From a checkpoint of a small image classifier.
Training: soap at rate 0.00095, 40000 steps, batches of 128, held-out accuracy 99%.
Rows from block 2 of a small image classifier, named by matrix and row number. Rows with one number belong to one neuron. Each number is 128 + 24 x the weight over its row's rms, rounded and kept within 0 to 255. All counts start at 0. Numbers have three digits each. After the name is the row's rms in percent of the matrix's.
After each neuron's rows are labels from the 100 images, of 14976, where the neuron reaches its highest value: "peak at" is the part of the image that holds the peak. Only what is clearly more common there than usual is listed. The data: capsule endoscopy frames (Kvasir-Capsule). In brackets: how many of the 100.
# fc1: MLP up (model.blocks.2.mlp.fc1.weight, 768x192), inputs 0-191
# fc2: MLP down (model.blocks.2.mlp.fc2.weight, 192x768, transposed), outputs 0-191

fc1.384 101:132103162116155117132088138123197166155119144145107161126091096113156104129154097093115120077140137119137140130091104132144161144128172204140112154077134159105128137121108135115140152138150144132123126167137084131132104107110151095123124168091112135139155086122118122108124121147148110143106104122144115200105104132119123118095140135160145141138090177071120127135098152122133157118107121106150096117095134122162135134105186134117140100158157098116145126137117108147111136090148115114148126158096173112113106120182103122148143117107167131139118129093136103134123161110156147118
fc2.384 106:108147122145122152125160103127073107121118094096111120116118121132086141115140125153165138144120149166120119146150150168126121144134134085135109116138112141119149106103117081090119083092141115103117144137128116147120118149162108137148110110168161124118136216138115111157084140094142148096098185128119163121169158136093147102154136113140103103129135138184128105104114130127115103127147128105100164108153135114121135130128077125111127182128125156117146130116137179110115123126054158157154113134119103124115112120106139103108141138171074102098157100107107141177140132107124152113
peak at: bottom left (38)

fc1.594 105:147127149139104165105086108144190126143111131171198110089151127098137096109130147139101055139146146118132145168119142140135120093083142141102125144132148133131102130094105096111155095145122156162115141158106152124121141132181115108131132121105150114136107114175141153147124119131141126133138134134115123148123093104091156176154147100163082123177117112109167128138173125152131162108109141135158128175110096144122128123143136140087138116109109131116122104140152094141152135141096104114180128155149132107103131104133140121160140108115140126107105133122091094133185149153136064109
fc2.594 115:139137142154121115151145154147099162111121133086133101143097171131123115115133129141158200129172119166119148138134126116155135152180120137075156107090128145128160135134110144188115165132160148083146140129163132166143132115072108104127111127136105108129130101101116118150106142127115124124088147123144147136071147175135105102119141113134155141126127148143129116178111158107133084163148133100081130129144098099153107147102127117160132133096177126110159132106119122111120122112158135136177142092139090137112097149093109089118095123159118136103137105081090106128116095106114157152
peak at: top right (51)

fc1.5 090:070136072140124121140128107173136112137100102130141112123183099141132109121138094130094124119102083099097086121125133127172113161162131119148127094134101156100066109127139137159141176129109116133143157157154144099108152140068132115140114119143111066113116127165100154139101105156096137143143131132154099103167157133136119149111094133175095159094127119126142149115149127101121091124117121109115138083139127147124131132179106115126146147146132157117130106169151143112126118160137153086084165139102178094090130124106121108122145117117131140114121095142116114128107137186113119096
fc2.5 094:163120144157086148097123129087120128142143146108126130117061173109124120137124101125150119145142130096151122113149102130112106118090124118094149169101132101104151091080099107069123154127113143148112115134114129117111112143139127140108112156122136170135108162125142129129182103109135146118116129124112098156120106136102095118127129157067174121154095146125120134156083193123154163139160149158109132138123118153126163102094144137097101102080153104153102159106129140138151127144142089143132083086141120155145103085169087167158157144115137144158118135124120112111126123094110144159
peak at: top right (34)

fc1.604 094:122162084164135151167105100115150117095127140174151142137104085119150108111150119122123144132111129151184163186149144134136130133099134172116126126147132142157145156128161105113080077134140115122137145101131062134124152116140109122117169128117125080122073130117088179150096089121147164125118138171127149115105133120128154138128130122125169151143077150111096128104164162123113095158158087131113113124127121111120112140128106115124128083117114127158104157128125093080119152113161170115115139094115126111128113126132102142138113106119118124145163129142060144120162137150164126090
fc2.604 091:103137139094121122085124120141141112135087153123123119103120159102103110146118174135176103154142125090123117104111079092118121134151132101138121137111141139160118139155074124142141161100102131101165128154113139137175125168140142154119094129124174145165133145128146116123098151085100113129163128073088127169134134124138126135097148123142111079107146142158115135135128115161061150085091161170127091138135122126121119118133099130112122134133163143169150133105186135146134128118084153129105110107139133193112143116116163120129138122094123114144106121091129096084094131167095158117
peak at: top centre (31)

fc1.555 092:100146154150125102171189109160148137170159182122121132109131112120099104123150072131064143134145089109082142140194109144138158121111118118125117105101149117139173130114129110103115097128118118098133133154105146128137107122108102103082118120151115113132159154155137147116166175094090142102137117117120160109146128131091140111106120176170142119144119142137150152126135112131161124118113143125128118109113101148131151143082099117091187143139128143103149125124112105096182130136132070146127096156147132137126152145138124110108123143089109136113166139092127108140080093116125093163
fc2.555 098:088129067132110147142123104118114155082125095109109128156115137093141129111157110121104129115095134100117099134128130152085147115145136126142106096134159105137106078109142129114117110143147131133109107096066096139101152119119161127115144115144096134156057122089138143143133099186107126146113095106139110140133071097138148131152142131099144146104136140099135081157102119114085086115124069122160148131108093088123112130163148094091135157099125131140088129100163150162142129130144178116116083113108106117155080106085123119108110135149107119121133148108115145114153099111126126135
peak at: top right (34); top centre (25)

fc1.394 103:150123072143115077156114106173092143138090097132163146086144074128148142175177166135121110125127120144143131137152132147142141167109102111151132138148193128141083104095097108141132093129131139112093104085098121160123089119146127121140140092119143136102128134167141137098115114156136120093095123155163142124128150096143108100150143112148122158128145142133171100120138126133147103132131129123113116089108087129096154179081155123160139136148093128133141117144149172138081137161132133140117126138130066157167113107121108140146164149112095110105136114128098136105102157109166128128
fc2.394 105:125107146137140159136133145105143115100122127111112114148120142107120109121075144145134090145138186093157116058071128156100125089151145110138133099090102126171193136151138096127146148102143085135116129125150120119101165135168177133159077125130093141144143091141154113158118137105141088126162112108106137114148137110109102120123123145065128120097139150114114152125149079128173120126135107138128119151107152123101166118119104143087151144114136182137102155109154085137134148090175145134089152138114141129119094137152105124110153130110126110137127111141145108150141121145099109176
peak at: top left (52)

fc1.289 099:132132135104153118129120116187106125117114147158137138139125098154084147120152109104094143140180082128107141131084109105148136161107171121143160138085109176105087139128163120142099121126123127098126111136064131140111133122153134123128142112157083119114095208166123148123102125155133148113097107094146122124105143148103140114146093123120109157107128089113121099106178135148097126129127145129102110130126133148148156110136108123132135106121147106065154126121144125122080164120087103143120187115133175171178181102137136145138135166119132153147137130117134137157110128143160148131
fc2.289 085:099078126103123121129117136094142120114144118128145155114112144136144129133140149139157103132084145110161134093153158101130100084116106142158103140156112110151163135147122147138096166130138139184153153120140106141129144196118129138153156139076150121115164099100152138122138115114122119122134138158150100082161101149132139117128129140140126122154131178107162166129119067141126093115210084121132130135157134134117110157150116146102145173096137174140135136133139110173107118144114147122157091106084062124109108137079113121159148119125110082104111112150141128147100111108131136138
peak at: top right (33)

fc1.656 099:100126088106132141126123142158138168156128150128134119110120108133152123162116183115115170102155085112165103123146091097144110136150103121100119116098122139139067078125173130091133133131140134161101129139096148115148148148081122125128094191121128053089139102158096117078145138183142111111114092123154127147160103111134129142116128120105163154124113112123127109091144132145154149139144121142091148140102098120155139157157144106104143148114139135146116138202125137162144136140139121085114157142138101116111129164116127156112162071142128106102109132096132143156123140139112109151
fc2.656 104:117096133136149123102111154109140119116139116154096155119128147106105134146141114130123124141160160119129131102124162127112130161124130099118119135135105126119187117101133085110028185149092102125141160129134085113128152085153128117116154124117103128120106152155118111113149144098093095134110119104113090073121096165136156102162150122150125165144116178138119114125127159128137122102175161115124125114125162113133146087120130117114095085145171135135124100055141125152080124107129117140143117161119147123193132071124176150127108133150123136147104097140104120115125094135125137127
peak at: top right (51)

fc1.705 102:116129117133111158121115102096135107141130126140139123062154102172182131146106098118123169167140165141141126109139111122108117122149170140119126091118136097131150118137099113150143102150147200101146122134128101174155111120128146163086105154161090169138129125141098159130112129156148116129137123129131112113137098093147154075139171145113139110146106164080090134076131110122106086109130108138090083112109138109100134102110164115136114131095115163132130105099085144134143172106108140110147139114121123111119118161122096146111178145137129152099155095102077132122156139137171130130
fc2.705 104:138141125125113076131110151119121143110122126141135110142063129125111194089136109158137105107132089154151128148107117089155151127115110089178165153119117156132171165144148156094128154110062112102119155135140128111119156153137119125133120133108161149125148202109112139145125114180160112127119119095101139128109137113155119138115144170091174114127167152141127148091173138117124142145124150172170123124119095152151099155155144134150133114122122122104157148145116137145109102121192113116152107105155136118133123101151141144127114112099114098116155161127154145149085159127120138181
peak at: top centre (91)

fc1.182 098:169179150105108114088152179142093115130106107137121137113108155122118113115150129119107115119118149097137112093169123113138121113143106108106132140133115173128163095106125147164137110171132102190147139176166133157159156141114138154144115094109102125125136157121096156138089115166112162087170169138126111132175117109109133111112103116141170136156110130106165110152156118125144141102128152161155091139099135152154121122093108160144105133099122139080141093067053149118091145138109134151158163128083120145137117107119146131099129159138092111118122130132134114129112144136107118144
fc2.182 108:179125147112120169155111123114124136122144105094177143105108082147141095158151142154161159136130108104097116139143136138129128135117124153156121064155138140144128135120119171091168138069180129104105088110087085138143130115095125099105142148121136131101114115130130150133110138168127109136115152094136138096101139143086127120131139056145087137140095125096106144088140111139118110182082118109139152114097111142123118088135144089137138125158121136131105125142133130079102147114158137080128136130170094115140114163136118143172124138154134133148070119134088139172105130112135136123
peak at: top centre (30)

fc1.731 110:139111146163168173105097117135072150174117128121109123143125108092124122167146137135127115139144121145071105146153142094137124205107125125177147081150112127171085150103126120105127124145171127130101157138152128110129140130105159139125117133152135108136127124105133112090152137105103139117105135125115116167127097164137150096138100124162128125110140123085162167114116127159154124117161134139125124131137089103113091113089112160102116085128121175127133143102127142145149074150161134140095118142109135180152153099157148167128138105127170077110067119130144093117124112107128147104
fc2.731 112:126154143134111109149149096098169094108147163134119166172135130127125146090141104132131168111116141102134152111141135158147129083144129087107093143152109129114121132139185087116161162138109134092129106147109111128149114102118132111173154151102112093093111142102128145146111117162148148127125135100122117146145128110166133162128110140080143107142160171142137143108169112103132123093145145155121132152167106161114141097143171049172117117109163106110125122119121133114099131114090092095161130113135133123129124126145141101138098148071174168117174158098118151133119096174109122123
peak at: top right (32)

fc1.542 106:139125129114122134148109133144131113125138150102150143164102159088138156132127109144123135158184128142151114135096118123123152145136126094150138106158134117173126094157161156154128088132117088124101122061119148130129103135152139155114115189115148164110122144177144160108143123114117134119113121144161107122120146100065162092167093158115184099127096148129126125164139118146119076129152135170165101078148137143114151114146123136109121112107125149145137142121153157126129097164118131133142111125150106061118113177121120152125157132133160070115092130109117147073113130141127166158
fc2.542 109:150098138146116095103145178127114131151112159161172117137099132148122127096111168122163104097055140089134138128134118143113121130108115147123135127092102140100134162087119107115121100162108147125132158137119146132123151125117133161135106152096089120142116080128146110135165112151092120151115106133127132108162117142127074171110171114154089151137127114161156140164116095128119130140105128087122110169105185131149121102121123109095117089144130090077098129101160089110145137137127149090106161099167130108188148086145128106143074124133105152141140126139134128139143122095116114096
peak at: top left (37)

fc1.662 097:107161104107107128091123098147129117130134127135123153112157109126082123157117114130142144082095141166121110109114122140135127128079130107137112154130127146122166123109128125121154130139114120193135153152114134102183119152148143104142144136109159071128125127191118131115133169115123156131096163118101081108116085143157102102123143099143099121176170086125123145149167185166166122143144056114124150138139158124143113115130147140114139145150169131150137142136144117149113108144119118155097067067169159147140125125109114112153128137122099134152165113159145099157108116143111152127
fc2.662 093:117121107150133120166136114109095140132115157139133115148082133147156117141165111160105154175152115116129162157130127113098089155087125146117145100134108124117140105101166126112116097112119136118127105105137147112114119121150114118144127108107132124140183105115131133131090124124180100139102096112149137172087151086095148162106159164099105142121153116113085104151127094086136104119120177141144154110117093131130125154155124115105124092093103111106094134149122100162137112109121114100156179159116118118114143103196159165089112134110155102143115138110159137114163187098088086139
peak at: top right (40)

fc1.420 089:164082104131098119139087129144132169138111146132123141127131138096058090170122134088118154150117168116168116079090126143151171129139149150114165133126116125159144164161137150147098114150145149107135143129086078104155116138141115136097139114096135128151139144144128171148125130138131140120116142115108132119148111094141134114172122168113111090129128155090180111145104122115110126139113162105172101123154108154110076129102112128141155113119137112088114174096153153126135065118124141159155114145127116142093139155153130165127122180132119111123139124126112135090171158097084151152
fc2.420 090:095162140195140123154155072091160123110160132117098116161139150125160129103109117131115119149129120123119104138148120071147053148146143121160166087139141119107109126121112096119087147079085127128095167143130164116140132103137103150152113130150155126147141140125112114114150143121126164123130127122168111149130153133128122180124103117166095130100109117093159159123119154113081116119143081141131098120109111115116140112119092143098124097159087105168139093116110105090139126106178142084130152137128111118151133147101150132114115155108129162094109131082150153157157160112120151116
peak at: top centre (25)

fc1.537 086:122088096132103114139093186098130158132112181127151132134092131114141146138124136113103135141119142152122177117173166116113132129152167135129117120098147056071148101142131131148150152130140142144128099153132132097126125149096074125117105108140138163122115084081118167133116155086106119097114136170092106126181120133153124092148104161187109076141105132097160155132101144100111128104098149122139178097128131121102126162110122146107112091149119099155127120127139172125094094162074158118125152135143121136111137115135130114123139131160128153145134107117090120134153118126131126122
fc2.537 082:146151156159162131109149157147104094148131132110124124140152129159151127128121133137134138127139144161119099141090093144148108113128099126136151115093113104159102152101147114078116106132140137171128162136123077122132131131154161138129109160110136111129167154156130093126147112133134137138165132117144086156087140127106132137051146110115121122110156086131067112157115113164123105150161132093089118125133154073130131087133128154176145161112122180101118134108091063112148133104125090144096105109130107138114113122108122150148116127136142081100082159157155111090085112118130160112
peak at: top centre (33)