config.toml
model = "image classifier"
dataset = "capsule endoscopy frames (Kvasir-Capsule)"
train_examples = 42238
image_size = 64
crop_scale_min = 0.5
horizontal_flip = true
targets = ["finding"]
num_classes = 11
arch = "resmlp"
norm = "layernorm_no_bias"
norm_position = "sandwich"
activation = "gelu"
mlp_ratio = 4
parallel_block = false
inner_norm = false
patch_size = [8, 8]
conv_stem = false
layers = 12
width = 192
label_smoothing = 0.1
loss = "cross_entropy"
init = "kaiming_normal"
optimizer = "soap"
beta2 = 0.999
lr = 0.00095
beta1 = 0.95
shampoo_beta = 0.999
eps = 1e-08
precondition_frequency = 10
max_precond_dim = 1024
one_sided = false
adamw_lr_other_params = 0.003
grad_clip = 3.0
steps = 40000
batch_size = 128
epochs = 121.2
lr_schedule = "wsd"
decay_fraction = 0.3
final_lr_fraction = 0.05
warmup_steps = 2000
weight_decay = 0.07
adamw_weight_decay_other_params = 0
Rows from block 6 of a small image classifier, named by matrix and row number. Rows with one number belong to one neuron. Each number is 500 + 50 x the weight over its row's rms, rounded and kept within 0 to 999. All counts start at 0. Numbers have three digits each.
After each neuron's rows are labels from the 100 images, of 14976, where the neuron reaches its highest value: "responds to" is what is common among them. Only what is clearly more common there than usual is listed. The data: capsule endoscopy frames (Kvasir-Capsule). In brackets: how many of the 100.
# fc1: MLP up (model.blocks.6.mlp.fc1.weight, 768x192), inputs 144-191
# fc2: MLP down (model.blocks.6.mlp.fc2.weight, 192x768, transposed), outputs 144-191

fc1.422:516447592544542513411533488518432532487439503483660512466529474443475478568533535609509415408495547464492593558569519539498557458515492464389511
fc2.422:442486464556433514555439424488521423360630565489452537530482352534634585521508516447548521480500522419423552386506452521453505529443460457542411
responds to: finding: ileocecal valve (27)

fc1.495:499532457523547434608422456472527502534585484454515560407415525509531428461437530453491459535522490451473451498437542525547490480521532464476493
fc2.495:621498522413499479573504532503518529474480442464552610484501542533503554495533444527515523501479522410522474451547491514520510582551491476442449
responds to: finding: ileocecal valve (27)

fc1.647:439453378546524602479623500519591422439552530497438463423471488504582454375417615446555507456582500470532512466458531509536503492485522452411494
fc2.647:570512445529442473474511478540529507592395452584516603536535405500508475436566394522537592524463464520566550458416434514481513497553441421599544
responds to: finding: reduced mucosal view (27)

fc1.171:425453481506516501449458468508426568469528496518493403481465472497541476527451536400460559433553476571507435458516584510433533499392523524470558
fc2.171:540515495331496469495508531464452464512512546414502524475430497550522550473510496479543422553511491518507573495479482544432535653510536581487536
responds to: finding: ileocecal valve (28)

fc1.568:446446428486476527626419448539519515528493552427512428568506490605494549529438497571503558464536515501604508468478518464571512469506619532460548
fc2.568:468568466469493504553491543436475610570533528442453485611419493496556437448431511407547538566539416458583446512458520426505567516533536459445392
responds to: finding: ileocecal valve (35)

fc1.543:489466449401451599460533521481454566456440434503617520377522488591512516518499533535429519482480651466499574520586504490564525514543488583496492
fc2.543:458407444529431530551561465475485462582557603626459493488504468418467523496465509478437380585433560423432484441477542456567513540508514548474514
responds to: finding: reduced mucosal view (50)

fc1.723:570438489510480465428419489527541517529465466457512443589469501526509472508463504543413577593575441569432514390462506466513477555584446514525478
fc2.723:568555539443474455548509530471436463589533455339478581438564493449431528552499565515465521403505472485487523515508431527536490475402468611471423
responds to: finding: ileocecal valve (44)

fc1.411:417559428443530494495501503561497546435504404600532496519458480462479382437550478543495517451555589494465481465505616469495497560493501500508519
fc2.411:525492514537447518490472423386522483506477526545437425468463536457590605499490466518429436605505535522525503439564459518524454566512426565501469
responds to: finding: ileocecal valve (42)

fc1.117:580544482593494547427482419441422507512537523467422486555496434457510509412509548543446497574465632498539505499517511526469521404448530472547581
fc2.117:479465531562499576493514454487530459572533401553532498380457458553531624494370459519538559463481467537492456504538425525554530420545535476521560
responds to: finding: ileocecal valve (25)

fc1.42:509474483465423485401439553553460452559439520454552513468516463484434536510539522558455555467468533584489487527455528541595482397534479549531484
fc2.42:522516582438482470490502516467468455407583453481529492498457527486486542481575523478486583494354542577489471584540494515543429545433546417554424
responds to: finding: ileocecal valve (29)

fc1.550:471521479528432399565462526457570430496522568478490429592458430453468550478398498484486513538613535425575449428511497477470607468560500448468512
fc2.550:475534537483518532466581519523519590499504473571524529478518565444559476480520613524449459553573453569407464508542550504569503408435440520447549
responds to: finding: ileocecal valve (33)

fc1.154:482486507516584507418419485519460527520422582472398603590475496486550589480504509502468460477577555488490539435480493485517503518502479485384532
fc2.154:476548507424389545596443539474498408448556466590570503481562498546418576471455584512479504458399557489506499469512488418574532456465523524488473
responds to: finding: reduced mucosal view (31)

fc1.561:560550484481465458448499532473470455488452510513463505545501522526582582437451513424487598478589514506568457464446492586528559540530551606489551
fc2.561:498564526455586557535456476496438578476555472549513523510467560539474446558481525569536476514514506429531475511493531524564485483476566570498446
responds to: finding: ileocecal valve (28)

fc1.630:472510528521402410540535560582468456460398448461596530508471484558478510449501622485510535463547623513573535529533530488567448388510487536532518
fc2.630:475518509482541530494607576612504468457558481494497407574529387542492466499498449484498470523477485393482460539456444524519522484437503537475505
responds to: finding: ileocecal valve (30)

fc1.738:580509516530510441458453406550485442400616533526568398545458456486544505576480616499532531438491499398450545485475516528505427510507574532485456
fc2.738:501428595450515425584497463533449618407565485570505479529549529496546512441511508517453444417555547592412538558403488478547480511465491545553366
responds to: finding: ileocecal valve (29)

fc1.61:477505598547551469537508488468452404528556544568504477463571495480523494494546497514509528564489491464433447520475552384528500484457579462577484
fc2.61:438558531465518447386468553491468417512428457520528528521508464585402534525442521529541504454541439431550496556480463461514542570531494515479526
responds to: finding: ileocecal valve (26)

fc1.336:557450449485441592525533564555408424577555437580469551504528498451518474512515434479489490449516537550425536515492498537578530541527423497437509
fc2.336:497503476457454467464471491460515513512522475487546513589577553496501518527502552500491456607492606435508556444541605455473611458403545501511535
responds to: finding: ileocecal valve (26)

fc1.710:435520469479535519531514573460607511501470571473558487437506532510517488585507551520490499561608558428489393521507427582562520492512513486579422
fc2.710:538493500467507373527516474541508479482536489508455482491491549520557464509541649534568496528460510506507532450528518531508439516477522579457530
responds to: finding: ileocecal valve (31)

fc1.50:461518377490512608510458491424556499418500440492514502508574458448468551477569552518474471468513549531490436477489457546568502462518560536533433
fc2.50:533422491530439365477521504500475471573475449459484455468539508507563508534446574531459445494490488426536487537501510467523484515511458601473509
responds to: finding: ileocecal valve (28)

fc1.580:442485458403474539477536491572586509439584492507605511501543572504418537552480515447461500485513479527578503546555494527494460575460434593447511
fc2.580:464632530518441430552540482485544425549498430471514410494444555455486385501493459466578497526489527417480527516455507482522547488612498509526477
responds to: finding: ileocecal valve (73)

fc1.588:479444490568571369462494499471441477455520490498520536485579422469465398452502500519513504510512506396563549525506597499524480473536507548506463
fc2.588:435500437518570476410551595515543414579529398540486459625518532485464555383422561515544555566520437542488518506506523429474496535536490418515433
responds to: finding: ileocecal valve (37)

fc1.552:517472548577540487520441545601453479582572477488529500489571572548539407438460467477503548434514469559542421488551469395441456454474505415588521
fc2.552:540509524544470534545553507404527465515431467518541547498461426495348494431527461533508453512514522427478514413503469549542501458507512511507606
responds to: finding: ileocecal valve (25)

fc1.89:414559494506470379517434493568541480441411507494613501592449451499482447532600505492541466451513504484536489453489540477444482552495440357545593
fc2.89:499462515461558611512521606541526476633542448423546468521509495431485470464522551467453424539450533544503459554498478580582521517543454514481642
responds to: finding: ileocecal valve (27); finding: reduced mucosal view (25)

fc1.628:488500439521552545477565603436526456466570493512503500457519445529494422466487473418463500508487423464616514511490486552580419558580477614477544
fc2.628:499481483537512516583495512499479493434467477474468515579462512453541554480553471556558536453507509445484495557413462427513495498494485363498549
responds to: finding: reduced mucosal view (27)

fc1.246:493540573459562457563482526559567437486501546444480488565533483507501535506501502413545564404506489482460461457511505476490499522415631460497443
fc2.246:455519397574507406480457477561564468546599488534605549513458530463480474525512603551499477511468542479473493506528539459505502473444443534477446
responds to: finding: ileocecal valve (31)

fc1.450:375558478521469473521455502421490538569508503472485477482468508536573388475442485434448530513554462404566442582490444552527493436489513508364512
fc2.450:568474538420418530465524609572467525455566500472537588480540484538585494538526445486543466455529438492511503532549455486564528543502505523550467
responds to: finding: ileocecal valve (53)

fc1.730:407485418497423543505386451561472580458435488502442463502521519522396496569534413527395488472511534531509505525470475423424525473405424543602487
fc2.730:529437473434498514478549598490442466588439496564495521445503532632484453521500594500498573493508489552517442487505622518411505535554519498530437
responds to: finding: ileocecal valve (36)

fc1.389:503469477438497574456491555497533489527493505486491461457498563449484543544468521534476527428405429457458520476496467453439455477491444517464455
fc2.389:426546465472544473517449489428515463488451504597405563492509543621562400505493448489524494545469531484511502498543428558495456494499529524492443
responds to: finding: ileocecal valve (37)

fc1.596:495506478612431504499511537424421499547515462477482548535571536480423465502525582431510569443429391434457479461500491473569529508492496519571458
fc2.596:486591458425494512442494487434565547482542528503424505527438476526519457488577378475458585582511543510542432503475517526464538517444507523571581
responds to: finding: ileocecal valve (27)

fc1.234:566589452537397449531572488445610540515535552498583553498538589503576510469520565544486533530491433575591436466571570456396505450459462541424550
fc2.234:597466433480561500504430544486573459476487502427495579510558486433469581538525468527478462516490496500464500526438533504561521500426446474490458
responds to: finding: ileocecal valve (58)

fc1.413:556442470627550459482474467450561460550534564560543549566529520549516605424485463464522526447517555501485487483457494554624546439501482584527450
fc2.413:473465470498451428505584407410560587498546450575496578407517495542525477514492539445545468521461534523549555466467555501501546474478460475548428
responds to: finding: ileocecal valve (31)

fc1.441:518514607557494558428380453550508486497435646540439492553457513565570485474407520454557590480468449519471458498499509507523496473508537552519475
fc2.441:556509579501565411477536519552567436427498463528548515470546518502466508515501496474592431502532534539426564529440427553467542478540550423380514
responds to: finding: reduced mucosal view (27)

fc1.537:516520525555546383559532590490483557491431516540508546563453414376536512439465569502525565500547443563549524568465462514461551386414450409374413
fc2.537:474442441476452469461516465483492560452547537439590563536488516498495498496484560562448423505439471541556472547506476610458480476463464589504493
responds to: finding: ileocecal valve (56)

fc1.517:457502574521492537448480559581523513510468421510529346503521396510577508482500577491526504501460427446438481466552534523487490486474565489495425
fc2.517:472471578503501454516487584480622476402539546521431505471485612429520530509550452527466480448532428548511489464542513449464510494426516471544475
responds to: finding: ileocecal valve (37)

fc1.767:422422454420393482478525458499464542562500472493455601533404399441480484380457597462473546442518435531402514556469386589528575532554484473433360
fc2.767:487573533500461608401458476525452408532575491469546526547504535437428573473446474665489490502487495511520585411477538534482552415537451490564568
responds to: finding: ileocecal valve (25)

fc1.412:451578536474574548569604597544520500463464483499519534463504546447512471520505530464571538462481488418554410502509573523492516532538552422552549
fc2.412:517454529524480458504518483542403497603360435466516472468504464419611528487554538434486457490524482448511553492643458502496506430474460511453511
responds to: finding: ileocecal valve (32)

fc1.395:518538422554535534570494551448572575490524441483479495407460485452533485512481551527539436433490586540463500528559485423522557581514515501576495
fc2.395:472480609487562378492573442507545450496542538597460531482518420582588575561478427528442502587429490567525511507369424583386475538418470481500490
responds to: finding: ileocecal valve (54)

fc1.62:489465555425548543476497494528568455532406485613525474445457510563512445541506567478501452565532556508453536562504592510501423561408490501468480
fc2.62:554573503569533548448466558505462516484571588442494513471575563518482564520501449503404498505455489544544432479446483524516567585549453514497514
responds to: finding: ileocecal valve (37); finding: reduced mucosal view (26)

fc1.500:512552485485561565496606486482480563553448530505535515450505407515481613495478502446544589483561496437566440490493553578541484495450521594399543
fc2.500:499508518486436553484415445514472545478562489562518523463441573526400545411452525550557480499526420510406485502463489436469486543476500470449504
responds to: finding: ileocecal valve (30)

fc1.741:511470431528378502469486466495525466462470529484487438492480482593468446424458539458447612471483516537513532595604498467529479524445480474453433
fc2.741:478531472541472465594548646483485575544552405500501459473439527454517479573488393531523384577550573458440504555498514512571602548523463498469506
responds to: finding: ileocecal valve (29)

fc1.235:531512489464528526487446532497507486391525450391443564409499474548464515477541499569576467494413547672502584511557470490459419507434444509464551
fc2.235:494384432410561541425567514518539535657513529587481545473487458528473563469562358624420501590494469445530494494529409481531459496470466512584444
responds to: finding: ileocecal valve (52)

fc1.460:603454441415517563502574468482434422516532561469475525503441485446454466404455441491497495498543546522460461623517467421545490504504521418524565
fc2.460:483428499569490541519466449421554530493464467548492506463422418510508418591522561511528542502490519549547422444485506502532424453475396472454468
responds to: finding: reduced mucosal view (32)

fc1.358:484515498439424587418511380380548535499519611387573493463590525470587512371479522539546480449527551522508492476460560410558463515544514505476554
fc2.358:532394378596530472562505591505532466426480462507504510490493594517455423473477558473603476460471417535508600450499464448492555485467507472494545
responds to: finding: ileocecal valve (39)

fc1.601:489476606559548501452568466570474511521486550472497461491466519512486535558607528414463500484490458505404541562526543510472478436416510478602454
fc2.601:485509548557536440536548543436421500482531520558494451400501495512494545364519457447540479583487521449545474455523549590564465571569448386487572
responds to: finding: ileocecal valve (37); finding: reduced mucosal view (35)

fc1.597:454518405465461503448515387536484532453445401507499394500484494551531457479502368511559458389587480436488421496460369606532477477516528498424495
fc2.597:627508542464500512442528478553490495538507531513431506509455504513592418514439563480363396506485411491511596526406573573453469481504555518499557
responds to: finding: ileocecal valve (38)

fc1.613:507448418638532552501492555479512493511541550381507439555603511438489521427489542510414400520490484403472555476498485496510551523451565532550535
fc2.613:474498548405446435514452461462527390550457514570505537426436501456487573425495441501524495499517464469535482513464537536452498444481546497404466
responds to: finding: ileocecal valve (41)

fc1.320:468507532538450574483502523488497509490474552548455486595495434480511504471568562529520476563470534578464576484488495487467507543557532585465499
fc2.320:555555479412499528496535545393567418518457497455487482394579424526533482555456545531459512546591439543513512504499475503530457497500466432475468
responds to: finding: reduced mucosal view (41)

fc1.11:592521562513419539382494497571551534520482472509477454582400385444489536439542560539451436523471465461447602470499464588516494532561519482431515
fc2.11:459488515508510427468544432462435376427450560450573444377573473461539524563514497550508414402540542380492449424623403484506518463509538446523454
responds to: finding: ileocecal valve (34)

fc1.132:502579474499476369527407458471494496537422437458501467489416529543515485441503479465486498450555500401634484592469486470552443522588458551476484
fc2.132:492446459446473522456540526451479589540561517512535529507479465467485562446510558491479528517506451417423514442562600491480485462463565555542535
responds to: finding: reduced mucosal view (39)

fc1.36:469504446474373578532487384502449501501504516525487560519483535509449502489442525552540503624510467556515485484456503488451528585462482514554547
fc2.36:525497538553526519479479574474505523492472497581592458487617428451480516505439580430546502548476492523533632478533505479512477491541532533529483
responds to: finding: ileocecal valve (31)

fc1.41:496543575560502435530467427516503451519477512538543540422409542547595452457505381537527576520524462513507448539511523516533543471499584549634537
fc2.41:489505508445544492418501457400556537432597396492487589349549480507470542468446589537470471529443520446505469390497475464478386537548537552443542
responds to: finding: ileocecal valve (28)

fc1.687:573564488490474519481479443571474581468418453609512587471443559516508459515463484541524463458494484442513440513539458486553486456521540665472506
fc2.687:530334512492490495475493540473525552516542517520535406472475496373502465529529566454418530547513502460382525492499519556440539510503499430485480
responds to: finding: reduced mucosal view (25)

fc1.557:443473568525557461552475470514516580515533507503521481481433552505452491539537526508541478453428538563581545601465512519485492411435427522475550
fc2.557:534506517463489452461443507418457486478530497450488550453535523493456406561480420579480537499531450482480512423595440504458450501511395503494438
responds to: finding: ileocecal valve (27)

fc1.260:438467561541597506394481539511456458446516551499547459539477489437411572431560523494529592508515547570482532571543511477511593516515528568449460
fc2.260:545481534518498481479493571544564555484538548547544457436432556564529435601480514520489513494522503507417482482537465511538540537602514444519634
responds to: finding: ileocecal valve (55)

fc1.490:466410506424560486593496555488603469539429462391500387487420509531377504426518423577473511468462558523559422476506479519486476433469495471550576
fc2.490:482533498466493490440436439453443600517505532576540521461449438488552526513421556423487495519599445510472592548522510498554523536496494518546502
responds to: finding: ileocecal valve (40)

fc1.122:542480486558512491484481474553493433500485519443597560489468540455426416501483571476520553490495491404632535422503452536557463511578442471464512
fc2.122:533432475488556505589554499510507530529542471528426525461510460470505548392602426594457467586526447412542530572511493522568475464407432562580430
responds to: finding: ileocecal valve (44)

fc1.535:429543421546540532484430511457492475523524604505589467466420453568465486491452532429587451489493458595468533511503563511586476447457486520480515
fc2.535:644402586473503528425526453434503443466501506577497477518469572589522426543518428507499584438524515493446537511532453462495486488509562472463461
responds to: finding: ileocecal valve (27)

fc1.105:449537520447431550483416443509411491584484513518474547464529550442554542466498477526621504614536435507528415462569514517481505509543601498522498
fc2.105:520393549532529430503502528470478559506591499502468507466486454564556590628473564430458470449524510472517479537394524573475445583493536482546564
responds to: finding: ileocecal valve (34)

fc1.540:534532502473527507485508467457449536549441467568519580592442567450535486502408515452537443504501439571545474479510405488459543532417507598381552
fc2.540:438475489611472557503504491613565449513516485514490508511522504519524530609529493462488619468545545490500500450535526465512524503474466458637472
responds to: finding: ileocecal valve (30)